config.yaml
dataset: "read English sentences (LibriTTS-R)"
time_shift_ms: 100
input: "log_mel"
spec_augment: true
vocab_size: 8027
text_encoder_norm: "layernorm_no_bias"
text_encoder_mlp_ratio: 4
text_encoder_bias: "all"
init: "orthogonal"
residual_init: "none"
optimizer: "normuon"
lr: 0.0016
nesterov: true
epochs: 72.9
Rows from block 3 of the text encoder of a small contrastive audio-text model, named by matrix and row number. Rows with one number belong to one neuron. Each number is 500 + 25 x the weight over its row's rms, rounded and kept within 0 to 999. All counts start at 0. Numbers have three digits each.
After each neuron's rows are labels from the 100 texts, of 14976, where the neuron reaches its highest value: "fires on" is the input token at the peak. Only what is clearly more common there than usual is listed. The data: read English sentences (LibriTTS-R).
# fc1: MLP up (text_encoder.blocks.3.mlp.fc1.weight, 1024x256), inputs 0-127
# fc2: MLP down (text_encoder.blocks.3.mlp.fc2.weight, 256x1024, transposed), outputs 0-127

fc1.704:520511483506477523551506506468526499486531514538502503467476452520464509471476504498485536520496488534502501535470524534510504507509556504521527503492480488532507503520494473488499475429510476474498516494508529529501481465481461492498497484475527475549469461491502508500458496525525569526511532519493483483464502560496538512511497479488470534478453472471520522490489490495502545526505
fc2.704:515526512500538514483479538499488515503523534517472499502490513515496560484470506464524523469498512515515536476474417509469500461515499508528479522478490493525525462503486489457498488491542532520510503488499484578458494486467513487452459514528482499530503537484477477499542522481472499532473491504531522483513505473508505500464508517477481530513499457524479524474476453464513528501515
fires on: "of"

fc1.632:525508439527484492515475501478489495538522516508512515494537500496508528472505500501494497523467504516532464493529504541525477483543473487490527436483507489503514493560508523503485509493491475513529462520476509494452484459478534495483539499477541459502498517517548525482518505489512498487503493491504506537509493506510486503498494452532500508464508499508487540483539535492509485480506
fc2.632:499496461513523489501495500497487494473469535523508516503480491529484473521443492501482540504481486527531457518478511527517537537540478462526503490526503488498499534482537490581513484517474504467468484517461479473485494522477506474518525552525536436514497507500564446530472481487493480491532532465506515476521483540464511507527508481497492511561511498509506534498475507505507520483540
fires on: "of"

fc1.375:511549511525459455491491518484504528463495470481476470514499482502501525536524497537513517538497492530498544504473551508542525497478521473499492461497471470540498461464522509498478456491487536469505499494514540528512512475466527483494463485514462489492485527463462526463477496496540529489520519487551506510470517457520499518517559441500509467517535506489492520494500504491481496507517
fc2.375:489513537482554514516452453492496501510469479499493489493512490481496525495486470504522445467504424493517531496512503506555539560531520510509474500459460472483482496480475485527472499510479502491484475498468481499492477503530482506508502548469518484558474464510530497508499506499533510513488516510472486510533509482480510486496482499553529512549482483510503452466559442484484494470473
fires on: "was"

fc1.435:500490464521476516484495498480434517547502500463509519493505507495471493482508475545509472529492507462482523469518498508492521489529507521452543488497465504474499533484497479505505471495487508487547504546491498480515489550485516467497473512559497481492485505464455541487512481514535501497492515519559486461520456539515487506477521483525512484499447519461475459490482535464484533483471
fc2.435:477486498470534491472484438469467479526490536536492471460517485519479494521515508497530519479508500476480544545501492522527501547481539482493501514480484500520480496452499496472501490510468505468499449483492519512518506481542499525524462529526487490507501493475475489518541473496521460525490488538489513480489493438476448483514522470495475497541473508508440476486502488503497516553528
fires on: "said"

fc1.486:509524473460505506487517502519523488519506521473505511500488490555496461457523511477520487530518522526516502480448481486520484508546544471479531496532498477510526488492470482460518507519535536505487474512455539491499501496518443432495529483500552471514482503524504536532527522476474450482480538530515504476461472537546533462475495496499482495536544499517465483515493495477499473515471
fc2.486:458471525486491484511501476507505478531471472478528517521515507524496507519534516518483483504491503477465514507518505497498551512497507537502519509479493501485504452554505501523456489505456499494527481474539566479512473533458535520510469481496527498483505476424509453503477475499496494518526500487510496470480546439502470464483528501476506506565498493525507506508501507518481472513463
fires on: "was"

fc1.348:524477497504521464493487482506553509508477491481500495476509463504507503526484508558507472485497485480427508530548532495511455469488498460512456530502463505512542497468454469494551502520499512513507525522479515482489495473482501453517508500485556440534478520503479532508492480533502465528472529497520510536533515523493507486492503536467530538459500484514515519500525514450465479504501
fc2.348:489503495555497485495463530461505529543477460505432502492519478515471491526475498526492455498484512507464501502493427520472490514524515521522502506498504445554524547479482488536470506535466485496530488488471519508477496461501501505502514481481523461510484503481504519531489494527470515530513475526533516525517482537523517471469502522520517455503548509510525489487510538496540518474486
fires on: "of"

fc1.288:495552500545510473534490489425493486504506538492501466491516504499487502550512511539471486497447500491525490476500506532484512472526499549489547472496501439524565493507503524533475498450531477520519497528442500483504494475471486451449513495514480508498497527494505526500485483468521516522473487503535529484517515520466482474491503515509517527494461480533516495496470508444487485535479
fc2.288:524520498507479462500534503512476497518515503491492478494521508520508518475520460515507524481493511516500496561506518504488523442480526465476500507479479545519504518478498458497473498522538447497516478499499516528509554436510505476541461524468491495489523493505509444497470486467512541514467515507471472512518495486519548495512526508505494488536528480524473474457480540493483464477524
fires on: "said"

fc1.667:487488486572498497477501498451516515491475473474496465507494501453528501489518518496469524479502497522485486517512520580479507533484467499460526516524517496525547465526525538518480408441510505488501483496427469472490519490500451493507485500503534503497493511499503532500509486511494496523489479497530488516457512510488482515506500514494480524511530523491540490470525498492569472498463
fc2.667:503533523480570506483493478493486505504484468516517511501528435498471531479558492491498492510513502518489514481498510514507479524511468503511487481535532514449474488492483519514471502488496441510517490482456512528526536521514500529502548489449496486502491496493539492492444546535451502522533539502501538471535497496497497504483515492500510469490469509534484535454544523532510516498468
fires on: "of"

fc1.28:491454542495490491518480474425512498460491492470479511488520484503494520490533458464470534505504520525482448480494544568490543469504492529458489454513502487529517469505504483540480527500480485507473463482515518474529509503480497530527493468521521512519503548497487531492489510485516485503518542518515519508517492478448481523501498498514476525519459523506479457480474479502488511489504
fc2.28:476513508470491493485479492509524499507515524546471536452494469518516471513502486514575513514516487475515545516508452497524505494522489450546527510511495511546500535488493485506530533502536486507483478503474489499466516481511461469498481526521475455512519465526466479463539522517482475497495524522487460527510501495509493509447474489513483501519515481447479510499517502499512483526515
fires on: "said"

fc1.232:501520469531511512521517526531509513495481508517497477508507490470504482489484540491485520517503522541521495459460519446492533505507493493492499468534472506487487513494478483503475504472481488519517505496519508512530510494478536471563458514513480523536512490484487509507486463502487479517487520505461547501491513485502499435529506534495470483520490524477506531477469523505440506493486
fc2.232:488481485529476512474513472517477485475518517512463495481473489511466500490528507492437500472504546496441503522497513486519508509469534499474523465483545497486538490496540521507550478505527496496481496482503515505549490505520514528477464468455514513490482499536502488503523509528454461543474517551507523541480497485493552517494480510468473518457475476465477474467527470487505560476490
fires on: "<end>"

fc1.587:490510468522498479531503503498507478506499463481509475566493524501526526513465487517440537511496471525508527480470516489474525494500476540492496491489498474500540526508463527501485498496535492490537492468480527532445514496476490545501464525481540475442500524481505510481517481520431521473562494558488445515510504531498486478512465496504502488522514484518494500536504510446509510458502
fc2.587:499506542556511500495541471478506470505545454508481486480517478465517516479503494514491464474512474502507515488493516490513501507530466514500511507524496480494485507468517524470507489450503498502507500518501473467459489492486503546494538512510495515526507481503486561497484575503569508489469518508495509517522499489498472499513490517480504511510503506505526461481546519531487524479510
fires on: "the"

fc1.623:463548491487506498510474518503523502479534499491502447512456515474549526501464519548516487518510491485490488476508526485505477522453523529550478468486479540446507479487473507499462473482464464494507477515484472524527519482490526525495475508485542492522475496488525503489514529556504508484486528502495496491486484477504464486539488480496509491516538525504490518495464481498472472501538
fc2.623:534461488524498523521478520512484489485516465476558543507503546462504481479461486488496509469467496489486510535529546512483500533499495513435454497486527474511482467490503521477542532488520528447479483485544477508512532509479487498463532501466492502483500517498479513497478485490474507489486503477517538470556530470497514465487511501514459505492515512532487516510501511486498503490472
fires on: "said"

fc1.650:508508502475539476463481477463510480534497511520461547456534511494502456494506502506537471501468512518505500506488478559467497497479530523484546497532493481452527449511527471533508495539550488483514504509480555493527518513475473472501441519521474505504514531497461513513505464513482462525510479474542516463526519483515511524476499514475534498496497490459516502532502517511542503504508
fc2.650:487484513524503493551504493453500472511485566505498500510519520500504502498487444481492491534505483458476526483499544455486531484470430499483479478466505472516526499520494508523512465504504494480475556544466504482505488489539500475527525545503496439493494511512446512545441472469521500533482537502498473516511513535469469521507491535515493510541523506492524513503492500515488539475521
fires on: "<end>"

fc1.641:502472499474503496494487495469522528476472474474513481514504449516500514507483498525478505459433533509468504472471526523476510498516508491498516500506511544531550505525510492486532507497574519524521533489492458503532504512447493529513513501493545544536504512484478460514490496509520497584540531524497514512496517526461512493480509480489521527482496511547471479503534522472493497496448
fc2.641:516495517531454499487508511528513492487493506532487508515520500501518498493504467496482470496485484482493528537506513465455456478493485478499499483504490517522547482488490458475510445502475466466478489528499543488491513519540509528529547518510537511464537564546498508502478523485486461517503512505507478516527542472467472476472509510523551461527491486491513540499493524548509473502501
fires on: "of"

fc1.697:505510521522444497497512535466531516537486487512498495484513504469517549513487464521425477523499520481492485463474495507513510458512479545467495491515473488465547480526484489495523490502481534494517469502535538454515548502510498485497486522477472523537520502489465476512486503516501487488501459490499476493495494565492511460499525512534507535511463511482444496462505554472490504470498
fc2.697:501539549491512520456508444530502502482462500496484504485455535511515514537493526549519505552498513505488555474495499524476494495519539523479536492494483507508508497458449468473480484481477500539494518517546453519466542517513463481502493523496452512475492508469446520518499527480486493461506489479538485476467498476500480423512496466521524497533515517524485470500481545512485473535504
fires on: "she"; "yes"

fc1.266:495514457536493444461446470492503499485510480501456489506492472466499486517544497509478505516530458510477542470512518488514536508496506481491531491447496487478477520525505523544490471442506486487523524529461473518468493470480476533493474508451478531494499513484489508513512465483547539498518526562520472527486523479471506500490513492476520513520528494466496496455526507452526507467441
fc2.266:455508514511512494526451519507516484512516533511523477470492496515468513483522513514526493499503499517482547506478501501517516504514507493496457536521513514512475524487526557522504489497447506496473510484492472497489491513523521492529534526543463469518488479517486513469467484462543470496468494512490465479549524491487535500507507498554493510532450495472512510489473516533507490495514
fires on: "said"

fc1.459:505516464534516460499518482483550492493477476510505508491550495510493515491469479467483498485462517474478478519485494509470529504509505483488476521485494522515502514464469471504491505505513496471514490488543546484542494499515477479543498485539544552512553528446490513501500496492497531533465547531521461498565510502495505485485452484476523528484498485476546486473542459522492522524528
fc2.459:509476545509498546480456523490489481475470522496477554495507490499478474544523509510519466515488469481493480532523490496516494494455500513486505497524526483523514515496485493499510552480467503501487531535499526479492531473538487479500507513534517508476519471503494494477501430519488512494520466484509487468466466498516511545483505569499508513477491478446541495525512471459516503523480
fires on: "<end>"

fc1.564:520485499529511458520514502486500475474552488476544530514517492464505457481472494535502506490507503531507462523502540495534508505510516530523524528486485524470516522486528500479459531489482487512511492481509474538482517477467538492482498507501478481479516532482525483461433464497467505457476493496510506514502496488529461467512461500503529529500487481544478582513529513468563514510535
fc2.564:489541481515468521498435512473511475489508507528482479511515495501521463512516499526443530544530472533507527466465467458481489478536481520505517503493517520539497496488482509476498477521524473458500514495539465484500499473538506545491520504503506505500500479532515536507515450470442512485497462541495544476495485458510515512503484516491502499501498517465488491513514494539484517491463
fires on: "she"

fc1.548:501529510496472456539519494475451500520510516499463500492457528510509509512494477507492483514487463509454477466470524480479457488444475480518496473453519507476535463487490540499562486475452530511510483468484505514542501517493498525509513496480501464496553471567517525528538512512510526479485488461493518524493456517538487512521523497481528492474513528501520500493494500501483495539511
fc2.548:496478541507514495516485552501484531506528491530510498520485478493466440524514522482489505478533536509472480504513460508463514464559499504526457499499479485503510492524508490472511516522532489512494479487518482517507488489507533509465513455472522501500517514479504497476497498533462468497496486497501476532450496534524514529540497509493504499458511492517503513520515511502550586493496
fires on: "<end>"

fc1.461:493514500455473492500504534519505501498515470454503478489496427510470517507509506482497537479520505468536481490536514489494495545606490478522515483497457561466512513500490490504519490481545511467515483486506480486476502530528496507501523505552521530522532547527464514505491483482475486521510520493502548492489515521524512497483496493485495490523464516541501513521503535491522482501463
fc2.461:465490494457507488516509498493504501487503512492493506482526511488478486474496496489481452479491546501493522519477535513487456489476492509554486480519524518488488532503496512532520494431504506492517499453507486466528485493512509531499530494498511538456483496488482513470500554530474543486507488499478535540555522503531453508470497510469461482471530504463493518471490485498481552522525
fires on: "the"

fc1.197:530517502473474470490486514500474470499535484460505477511495493504474502488483515489465512485494524483540518504500503466506544529523505505501522522519467515517501510485529472481463534495543510536498535495529511463543457504503479502484518504540535480469472474478499516514506494467512515518574509514496490480506506528541441496479507496507473515465510505462494467497511486450549505524458
fc2.197:457486529478491570467499489482449498487466533525500510480506488494517511516498499473492487524521487468486491456539525498497498510496489471489479530498449519506501492554495517495559523491492538507482500487476537505489512505527481464538461535508534472485504540475552489489510464481508470513518509471512436506520478466504493501493466475489507499536477478515505493562520492510532471540484
fires on: "you"

fc1.369:513503486543457480485509510496477557512511489480483496494505469463503500487514536470446498545495482528487468506504491469457515499460492525470516491486491508497499503502459527513473533516429514527543518526534495495517520498508521482498464567508503470482510508474502516496473485491475488522492481470500486480466499506496544465519499521497504511497476539553530534473529539500493493531512
fc2.369:506525493501508519486460478506492471538485509471505512538433521487556424521523513465466505510496505549493524520479515515491498495495493492496521483496491503474515495519488485482460447498484432510477520486538471539464518520549544522458524496505484501458496498501491522499538517458531431475536473471508527446510527521529518504499440475458540495502473475486506538516511517512511489513504
fires on: "she"

fc1.194:495495490480477484469509504451478547524500440504549520517520497472510489512483543560487511492532495486491509513494487435507492515503468505532480559510523487483540516482506516519531485483493477514537512498509473511506481532484520488461510445452533570456460540532504489496507481520487506481485524502475502503527460484523481465459437539493519468513505466470547482513500497455512485513456
fc2.194:500512532520524503476480512514540533521505500560470446487516502478494530476500504469499463462549511477459551515499495493499495500505499558514506538491497557534551521488505538485482523471496534525493496506518514524501493494483484550539517491500522550529539521508480489468509502494494522480498492506535501519503506505450484485505478481487498460498509516531496510459526505520517518445492
fires on: "he"; "and"

fc1.251:485489459543426518492489513500473542566507551487498512453497515474510504496449504441496518500500514486511475486534489473474491506507503453512525476483516536475487511534501530508487495497528529510539502482488495520503510514490515519533483504510499535531533557506476512498488446519502540449483512516486493494561528486476494485475486514507518483508543542449533544497500477509470504483481
fc2.251:514489489482526498493513479478492467479502467484511517466517535516478490480476482485453532514471516513513484547436476480567458491440468557496475566507500537479512513486489536530464507500503490479499516488514506503480505470452478480535524496525507498470526534466507469494521511500496539490502426511483516549486492508507480487468507550511471510507488489489516492462500466529493521486531
fires on: "you"

fc1.725:548465459527495469565500500494512495494474484489457461484533512510496509464469513525484525511474484502490484508504531468497481482507474481471506506509533502512473550504496469539504474486529521474511489527513534474500511495502518480509514456541474515509470505504496482454484495548492534511500510570493501511522463501474485528540490475485518495497447509491526501484491516486529508503500
fc2.725:465503530479475499522490462525558520527538530487507517494523492515532529501530529472540495507518491521508529499500493478574528509505517496512475507468491506522501486484495465558497502483449428505521487519471468502519507463509517512496479506516469477479566533474487524475488457498522514457520482494463490492461512467515507504495486556477479468482511485499478474488504468530485527508537
fires on: "your"

fc1.285:538530511492485471482487441490484493501498483454490459486491450485542481492500527488535514489514475534496504524467536506455481523492485492530537459482493514470524479440523518456463470507520487483469536495506526504491491505466513508485519532467496490480476525509488534529527494487500490537516513516528514484463446498511503509507511503525509466519518483477497486494466506483488485485512
fc2.285:462469532494468520497490488475471487509476488515497531484495446533531490501485503511472499497527460513534546432470480473547507483500508513498483498496521494474495509511443534488448499501495487497515532504523508479480500514543473484467482517472494450468498519517541532507522499480560516490492493501522515474544504469530485515464512509495529463495493524508520504464472464486492525480491
fires on: "yes"; "was"

fc1.597:507483560461437534454491508504466487538505482471523515503488474495508466526490515526498487531521521499550531476528508492463456535530510535475496497482489519488532486508563501486528522519520517535524535491514485506466475502528497439463482480506543522452495482481489493498499511464495504471531537487480501494571536507558495494521482475497494550479477518448501497528485503524534467539487
fc2.597:496526493492521482481506528517488447492481523506494502513529557534487477541501498504481496526501520476514537481446493507509568512486460427537501505479465516537521471509525475484516537512476498488478487502495516536501507519545500482515464479504505460501493479500496442491462489495466454505541520480543479501518478496480512507461508508544448500540506509491461496526524476547512492494476
fires on: "you"

fc1.525:470508485465497499476496502477433504522506493499481463502470474531476505508457510459474479525529483471485488509529483557460518480475498503530497486515486485493561513520515515494462530475502515546568479507518496504501491479526491527494532527503489511505478544499496527541500488473550523507485490497532516547510494480475511503507468485521506507515495491531488520533477476506484506541483
fc2.525:484476474480501556506512481523458490497480479507509488468498500523568555526484514519489505485472478534490501468460544473463487539483507503538511513469505475499449552520509535499519476479490494486450497500473501578508498490539509537456526515465540483505508514503495498504510491518494494480445494492491514474499537509533542462496464516498443520494513489480496535475511476491466510531501
fires on: "no"

fc1.400:506491513524502480480456517484484537541461511509527510494516475480511498506454474520517529456513542481504493465455519529475487470553485466546477508539509524461503520491480465535543495533462454484488472525438517489520489511496555511527514540510494502480502472495469511500494520471515505506468515523512482472482442494501487509454509485500491469537512494483495509465486490520460470479461
fc2.400:455489471508517517495487451456535525519480488495463493521541499481521491478500519462467508511493479535475503491466470519496491521541491501476470533488516487547447501474513501495532496478504498494488493493507521456502515491524481514519528515523476480474528503502450496455522525484491473507537505536490544466493479512496507522521494507529513486518474500511461467488505457516491509446518
fires on: "said"

fc1.545:511524494502485484479512450534513535456507425564457495522502491469537501567482507477523503514516481471547528522516508465504471486540489495476514498514487487512527455506496506492474461523523513488514499480510538552482567454508471487506497558480533479514525504500492499465477484480510486499518475520546546546442515469476500533490486518547542455491474508473479508540516545491477485496471
fc2.545:514521501511500479479492471518515495496485501446505518457490510524519463519488479549506501491515510500492500483541527517480517489478487520478494512505522499504509539505482466487510468482476457471464502533523489479471491508495486496489480495474500532510491530507484479541522502560465551522455506529488508511462491481542550541483540557524523529428481499503515473508498521525521458475476
fires on: "a"

fc1.336:484510506492509484479559507503492506490527515528519474500465518495473488471500487447463517443491543477484532501498531531483495509499488456488491485497493466527526521552498499486472532472531506542493478490527518549539508536499461496482458545524479497486518469464475507582514474471486521449557526500506547511474461496491511520523537518487494497473493507479491509480496506509483461504509
fc2.336:494517504492518460561472503526496500476529445531515470503480502496514557480496467537493519469479432519498504515517505507526475528458491471503506497505470529499476474467530530464498523514477510477499519537535459485446510501491499472504483504534491445524470468490503487536477518530489471480490496529449511497486516544525499511497497509515500534496499507473544493510533495550509513489531
fires on: "of"

fc1.335:508542520469498526484497500494486485525535547472501489529514492484469462522521502542523484480497473472529522477531504512512470495479517518487503489473491490457495522453512489495486452476518499515530444519513498511480480515470519506479507499435513484517519496469478516470563515443480506520518484533494549493494496511511482527491495543506490470501494498479482504491489541465511500512509
fc2.335:482487496519498510460542464514489461484534484495483519544548520538477467515516492535482480536510473509553539492447503537495501462509515490509481489496486515519518506484516475471514567496507511562500501470481521483501497524527511479508493544528520532481508511533509514485487520493534509489552475452460488513508443491539522545512503505535510492506500506522497483509515496554507519510494
fires on: "was"

fc1.394:485508489546472473493505516494511539501537518498484441501526518509503480504500502489494480495477505479482486494555546515490502540493532502503523483445521506525484520478472509532503500517507452459538505498485491499504457514534581519432503525479495522521525501474515479466510489538496503498511489491467516515525514495495505515509481501505519494469454511412567528486474503443529508506490
fc2.394:509536464519527465502481500519510505516486511476478493470519534513500493541479474477527514549502502508510474503494486484488446484502474551517498523472458534499499489499500500537450512537484481493524481505505502470490506488458476496565521535494482530541467494475484502502498507528500521499437499462532496532496526514521507469499491508507493522520500448551530505500524497503538547515506
fires on: "of"

fc1.543:498511484538500469486460518510490451469503549505486485497555509523502475500512494457524472559511483501447517478489509515448537495486537513492496504486515477457505510497525535522535528505512516510524503502480503509487540489481454515479510498535515545491563522450458513507509449494539481493480536478512539488505492480529492493492488489528520528502485477491496484520532480533512474477493
fc2.543:498492485493533534509497528483501493509509509524492529471532481494461539510459470510517476505497533478463511491499468471502562518506457507497496513489494482500492462530466520487508538537467506501449495532508503536465481472474474509515520491514511449470507475535472504474462488493486493554529494524525450525524503545435518522480481504509465518491543505484518498477461535518500530498508
fires on: "said"; "to"

fc1.272:518510499460478548490505451502528548491493493471494522477514497483514509466547531485491519515483505539470468501460522480487486511519523493476513486559479546486475516531511470497468523513471552487540542494517493478495448502505484481498491507476551488499518513470540509508500469488469519518515488543521546505488514486507483513466499517560514532523477536495511547484488506459482504526506
fc2.272:552493514472476510506522509479514496497486454460469496498532527532545483502488505516539514479472485478505504500512475513518472518501453512514475490488499476546512513525457456506460514512490501472536468496552531468476495534525498507531467494514517502458490528499485475506490458541498535516500498485484504475468457514526477512494528549547514493486490503513530536465508475500455496480466
fires on: "was"; "as"

fc1.275:501451542493493510515489537514506563539512466490498525467460491458521495481463485536502502468464504492515507482488499480490493522491501490469506475479476510482496530465515500509525522480502553471514498457461534493527484501507502480539512540546524496483500511451478534480522510529514525493503503501520503521478513559489493482495437502520537514478462496518481494498470505462511539555485
fc2.275:510510508489487548516539507473468468500500559519471463525462528501526492492518542484504483492493479511482520460472488507515505479546518544486495538503491483524516501495482519461526518481506532539484513537515459525497516508478501545489527501496542489500539515499472530466529524470480512467514511438508518523471495500530446487514480524503546489480472535535514472473496538526465453481505
fires on: "he"

fc1.175:492536517506465452526478510497476538486485510527520472474519466518539459510517521457514465523530459546488459492446543528520452503460517476488497489504526508508558448430473481499490508495477525509527504513487494528502491513455563491496481525488509488525515505468511444492491454514504482494506537506541495483485499502503475527494527483521510556498517549504517453514505522463455493531510
fc2.175:478489528466473495493469500523471532530497460505519516465459513480516551500471485532496487485489503513484550490518470511480501472511505504453429487506521526477497460563495546474539558492480479503493507494506476524482524476512484483494537489480497511520488514559549505488506508521484501479558510445502470501511512510520522493452499533468534513479506500522505525508497476517503518533517
fires on: "he"; "<end>"; "she"

fc1.689:544483485495461494510479473499508569490494520482464499550472510468505464504522522484517504513511498457456470489489523497496446544466519500515512474530451487468530448460518544530482473495475493488456506511467502517502479487556539481432519530503518556517526532460492465494510517490509443472518498479547520500517458538453507486564474507503525499475534495471527526500537505500483501526516
fc2.689:476538538497514506476471503485469478513508483470534485459524537507514508541459500471466471513459521524527495500503447519483545453525461454482487507491501516493461512532490496507516508497482442521499547510488459495486497541497552505503496482474486465508514507529527485519514472492503523503479497519472461520563487488508505525477475499494479540508462530534484482500459527475531476497541
fires on: "she"

fc1.642:520493519513508490521509484486484465489484495505447499512497524513499502495477480496488501503526497538543472507507510477487507532478525452487518493510489500511549493534484478494529523479493483484543540483515462490513504516512527503533509486537563490492504513544499429530492493524493525553512472478480462502496499522503502534536547450489520489490479508517506491485452497503539490531466
fc2.642:477488538484479500539485534489551515478503545515515522522528489469495501506451510431477536479546511484442482503474433484475546457522486486530466514481482477474503494545521527490560536507463567500478467533481471517512514514482505484451480507497475459538498532475519519508506507480465485490506465494502518458528509527515460504509516531499457473502449545516501484502492506517491518483540
fires on: "he"

fc1.238:530562509489473496512508490525482483529469461522505500509505548493475518448472477534507497501499465517496527506483508499512489453524501467495519477522476483495531470483470491480496467501479502480489460516476500528510492508467515518535487525476491443496545474451529524459542506512478532486521478457536526462532500496526454470505520531488525485512517511464522509486500492477538463501488
fc2.238:537449513488486496533568499515462493520542487502506500534464486526505498522479497531504512494530481492504505489474471480480469469530500497458444483516506515523491516482505542463541525489466499490496506473521501532454484502528503504483521511483484519476500490570526513511484544549503447457482469484493484509474454470493491533488531521510538518482499496529502478493497510508530523499463
fires on: "<end>"; "he"; "his"

fc1.66:488528493517540455496498495512492513490475449551514504528494497475492507511494447521517505502487470495499550523479504488509480494528491483468501499523491448526522441473505519493518496517511479515499496526458509523518522503455519527478466532481498496477535469507567520494502510508496498530558515512511515499478507480502504523485505492522486518503468460470484509501483472499539486500490
fc2.66:518514465555475480477520501526519466499483483466536472513529524516513481524445495502499485506482473467503468516513552494506507459499489545506451497501517457511524503487523509490524516500465473503483555487527576460492501504511533496469523510501482506521521533489504504438497488531512533526466494471477505543465464491528511561490542530504520473472492488518513491504487506535517485456487
fires on: "he"

fc1.444:513535524501453481497513494498509497563531483486508477497497477490504447511493529496518529501502527479553518508508454516462522553539470465515497535508523517495470504487523487502526483463507501490511485507529542523507477550501564471494515471480523537500525469457542473514484513486472530476499532528512561514493505499506477465484459480527530510499459484493516493496502474471476525533494
fc2.444:509505525490524534509452515540543540489527511513493444489482530509513471499475510471503507492504490494522489555545527503548476492523518513519469534505513521535515528462480504493473485497505530468531475519467529484477500515524468521509520505479473505497479509494519483541508447534517456518498451468467488498520541462537489489507502504460530491498485506524539488502460487505505509501532
fires on: "his"

fc1.171:505474500460512504541501497524511485479523518464493557466487532487421515451514512506487531471445506530477508461498510504482488515502452481468490509466509510503548527545519486496498537447550489501508499482486523475504509495540508511477534474518501492511513485498493517526505500467496494497502510496493479534515487482525493483513519521466555507501468538492474509503490525433528454517508
fc2.171:512491516524465516468446505564489455521515536517521460490497504526520540480475516531469492486526493501503512503467466496476508466490487493516477486518502534515447444463521516506553501480509465526551552514504492507477514476479471541479477475511467506471488486513545518515529511508520457503497543482531495515499471514501495534559497466496522537496507490507504461530496486512472502522490
fires on: "at"

fc1.719:509523457546497526464486501497506482469453505502466532512517503547495481514518544511522457477554501480515486494502511467512514489514526488515504480501475535491487514532477520480494509488461504487457457489494502462508517510525494511440517519486504505503476533492512465504552472510553510452503500512528531516488506503502500488509513480468522470533476457505482531495535518532482459509506
fc2.719:485526480525466483504511517489524496499532545517536474515478454506481477509536500496509499492527497498483505520492483513506544541492443506525525481518450505473508522557508506527549515513503521502524472474486466486511507530456525549522492512478548550497489486494496504499505473496504477537479479478494491498504538495494511498543469474550509502507505497482526496511502494510503536505512
fires on: "his"; "not"

fc1.516:508534504491482468528497543517447501443477518500496479475488477504507549524518502457470473451525556479507485484462509533522496474471494498526505479499513500459537497526458518503490490479503538496455468506516484512531527519523565541527491507515503498489527513536497481529502473503491469525461489529516472510494482491549497457535507466512498551474496480523492535509519490532440501478499
fc2.516:471464465485496498485505492528498482497485518499469508512504535501528443513519470500545494479478506501474539501481505534525491481532557448505521496496504499499487472487507520475512561472505503552497467542479485508543499456493463511533493523475446525467441464526505496445531550491487482490512528506494505511476534488483492521485471525517495486525528468525489544514504476472460504527510
fires on: "<end>"; "she"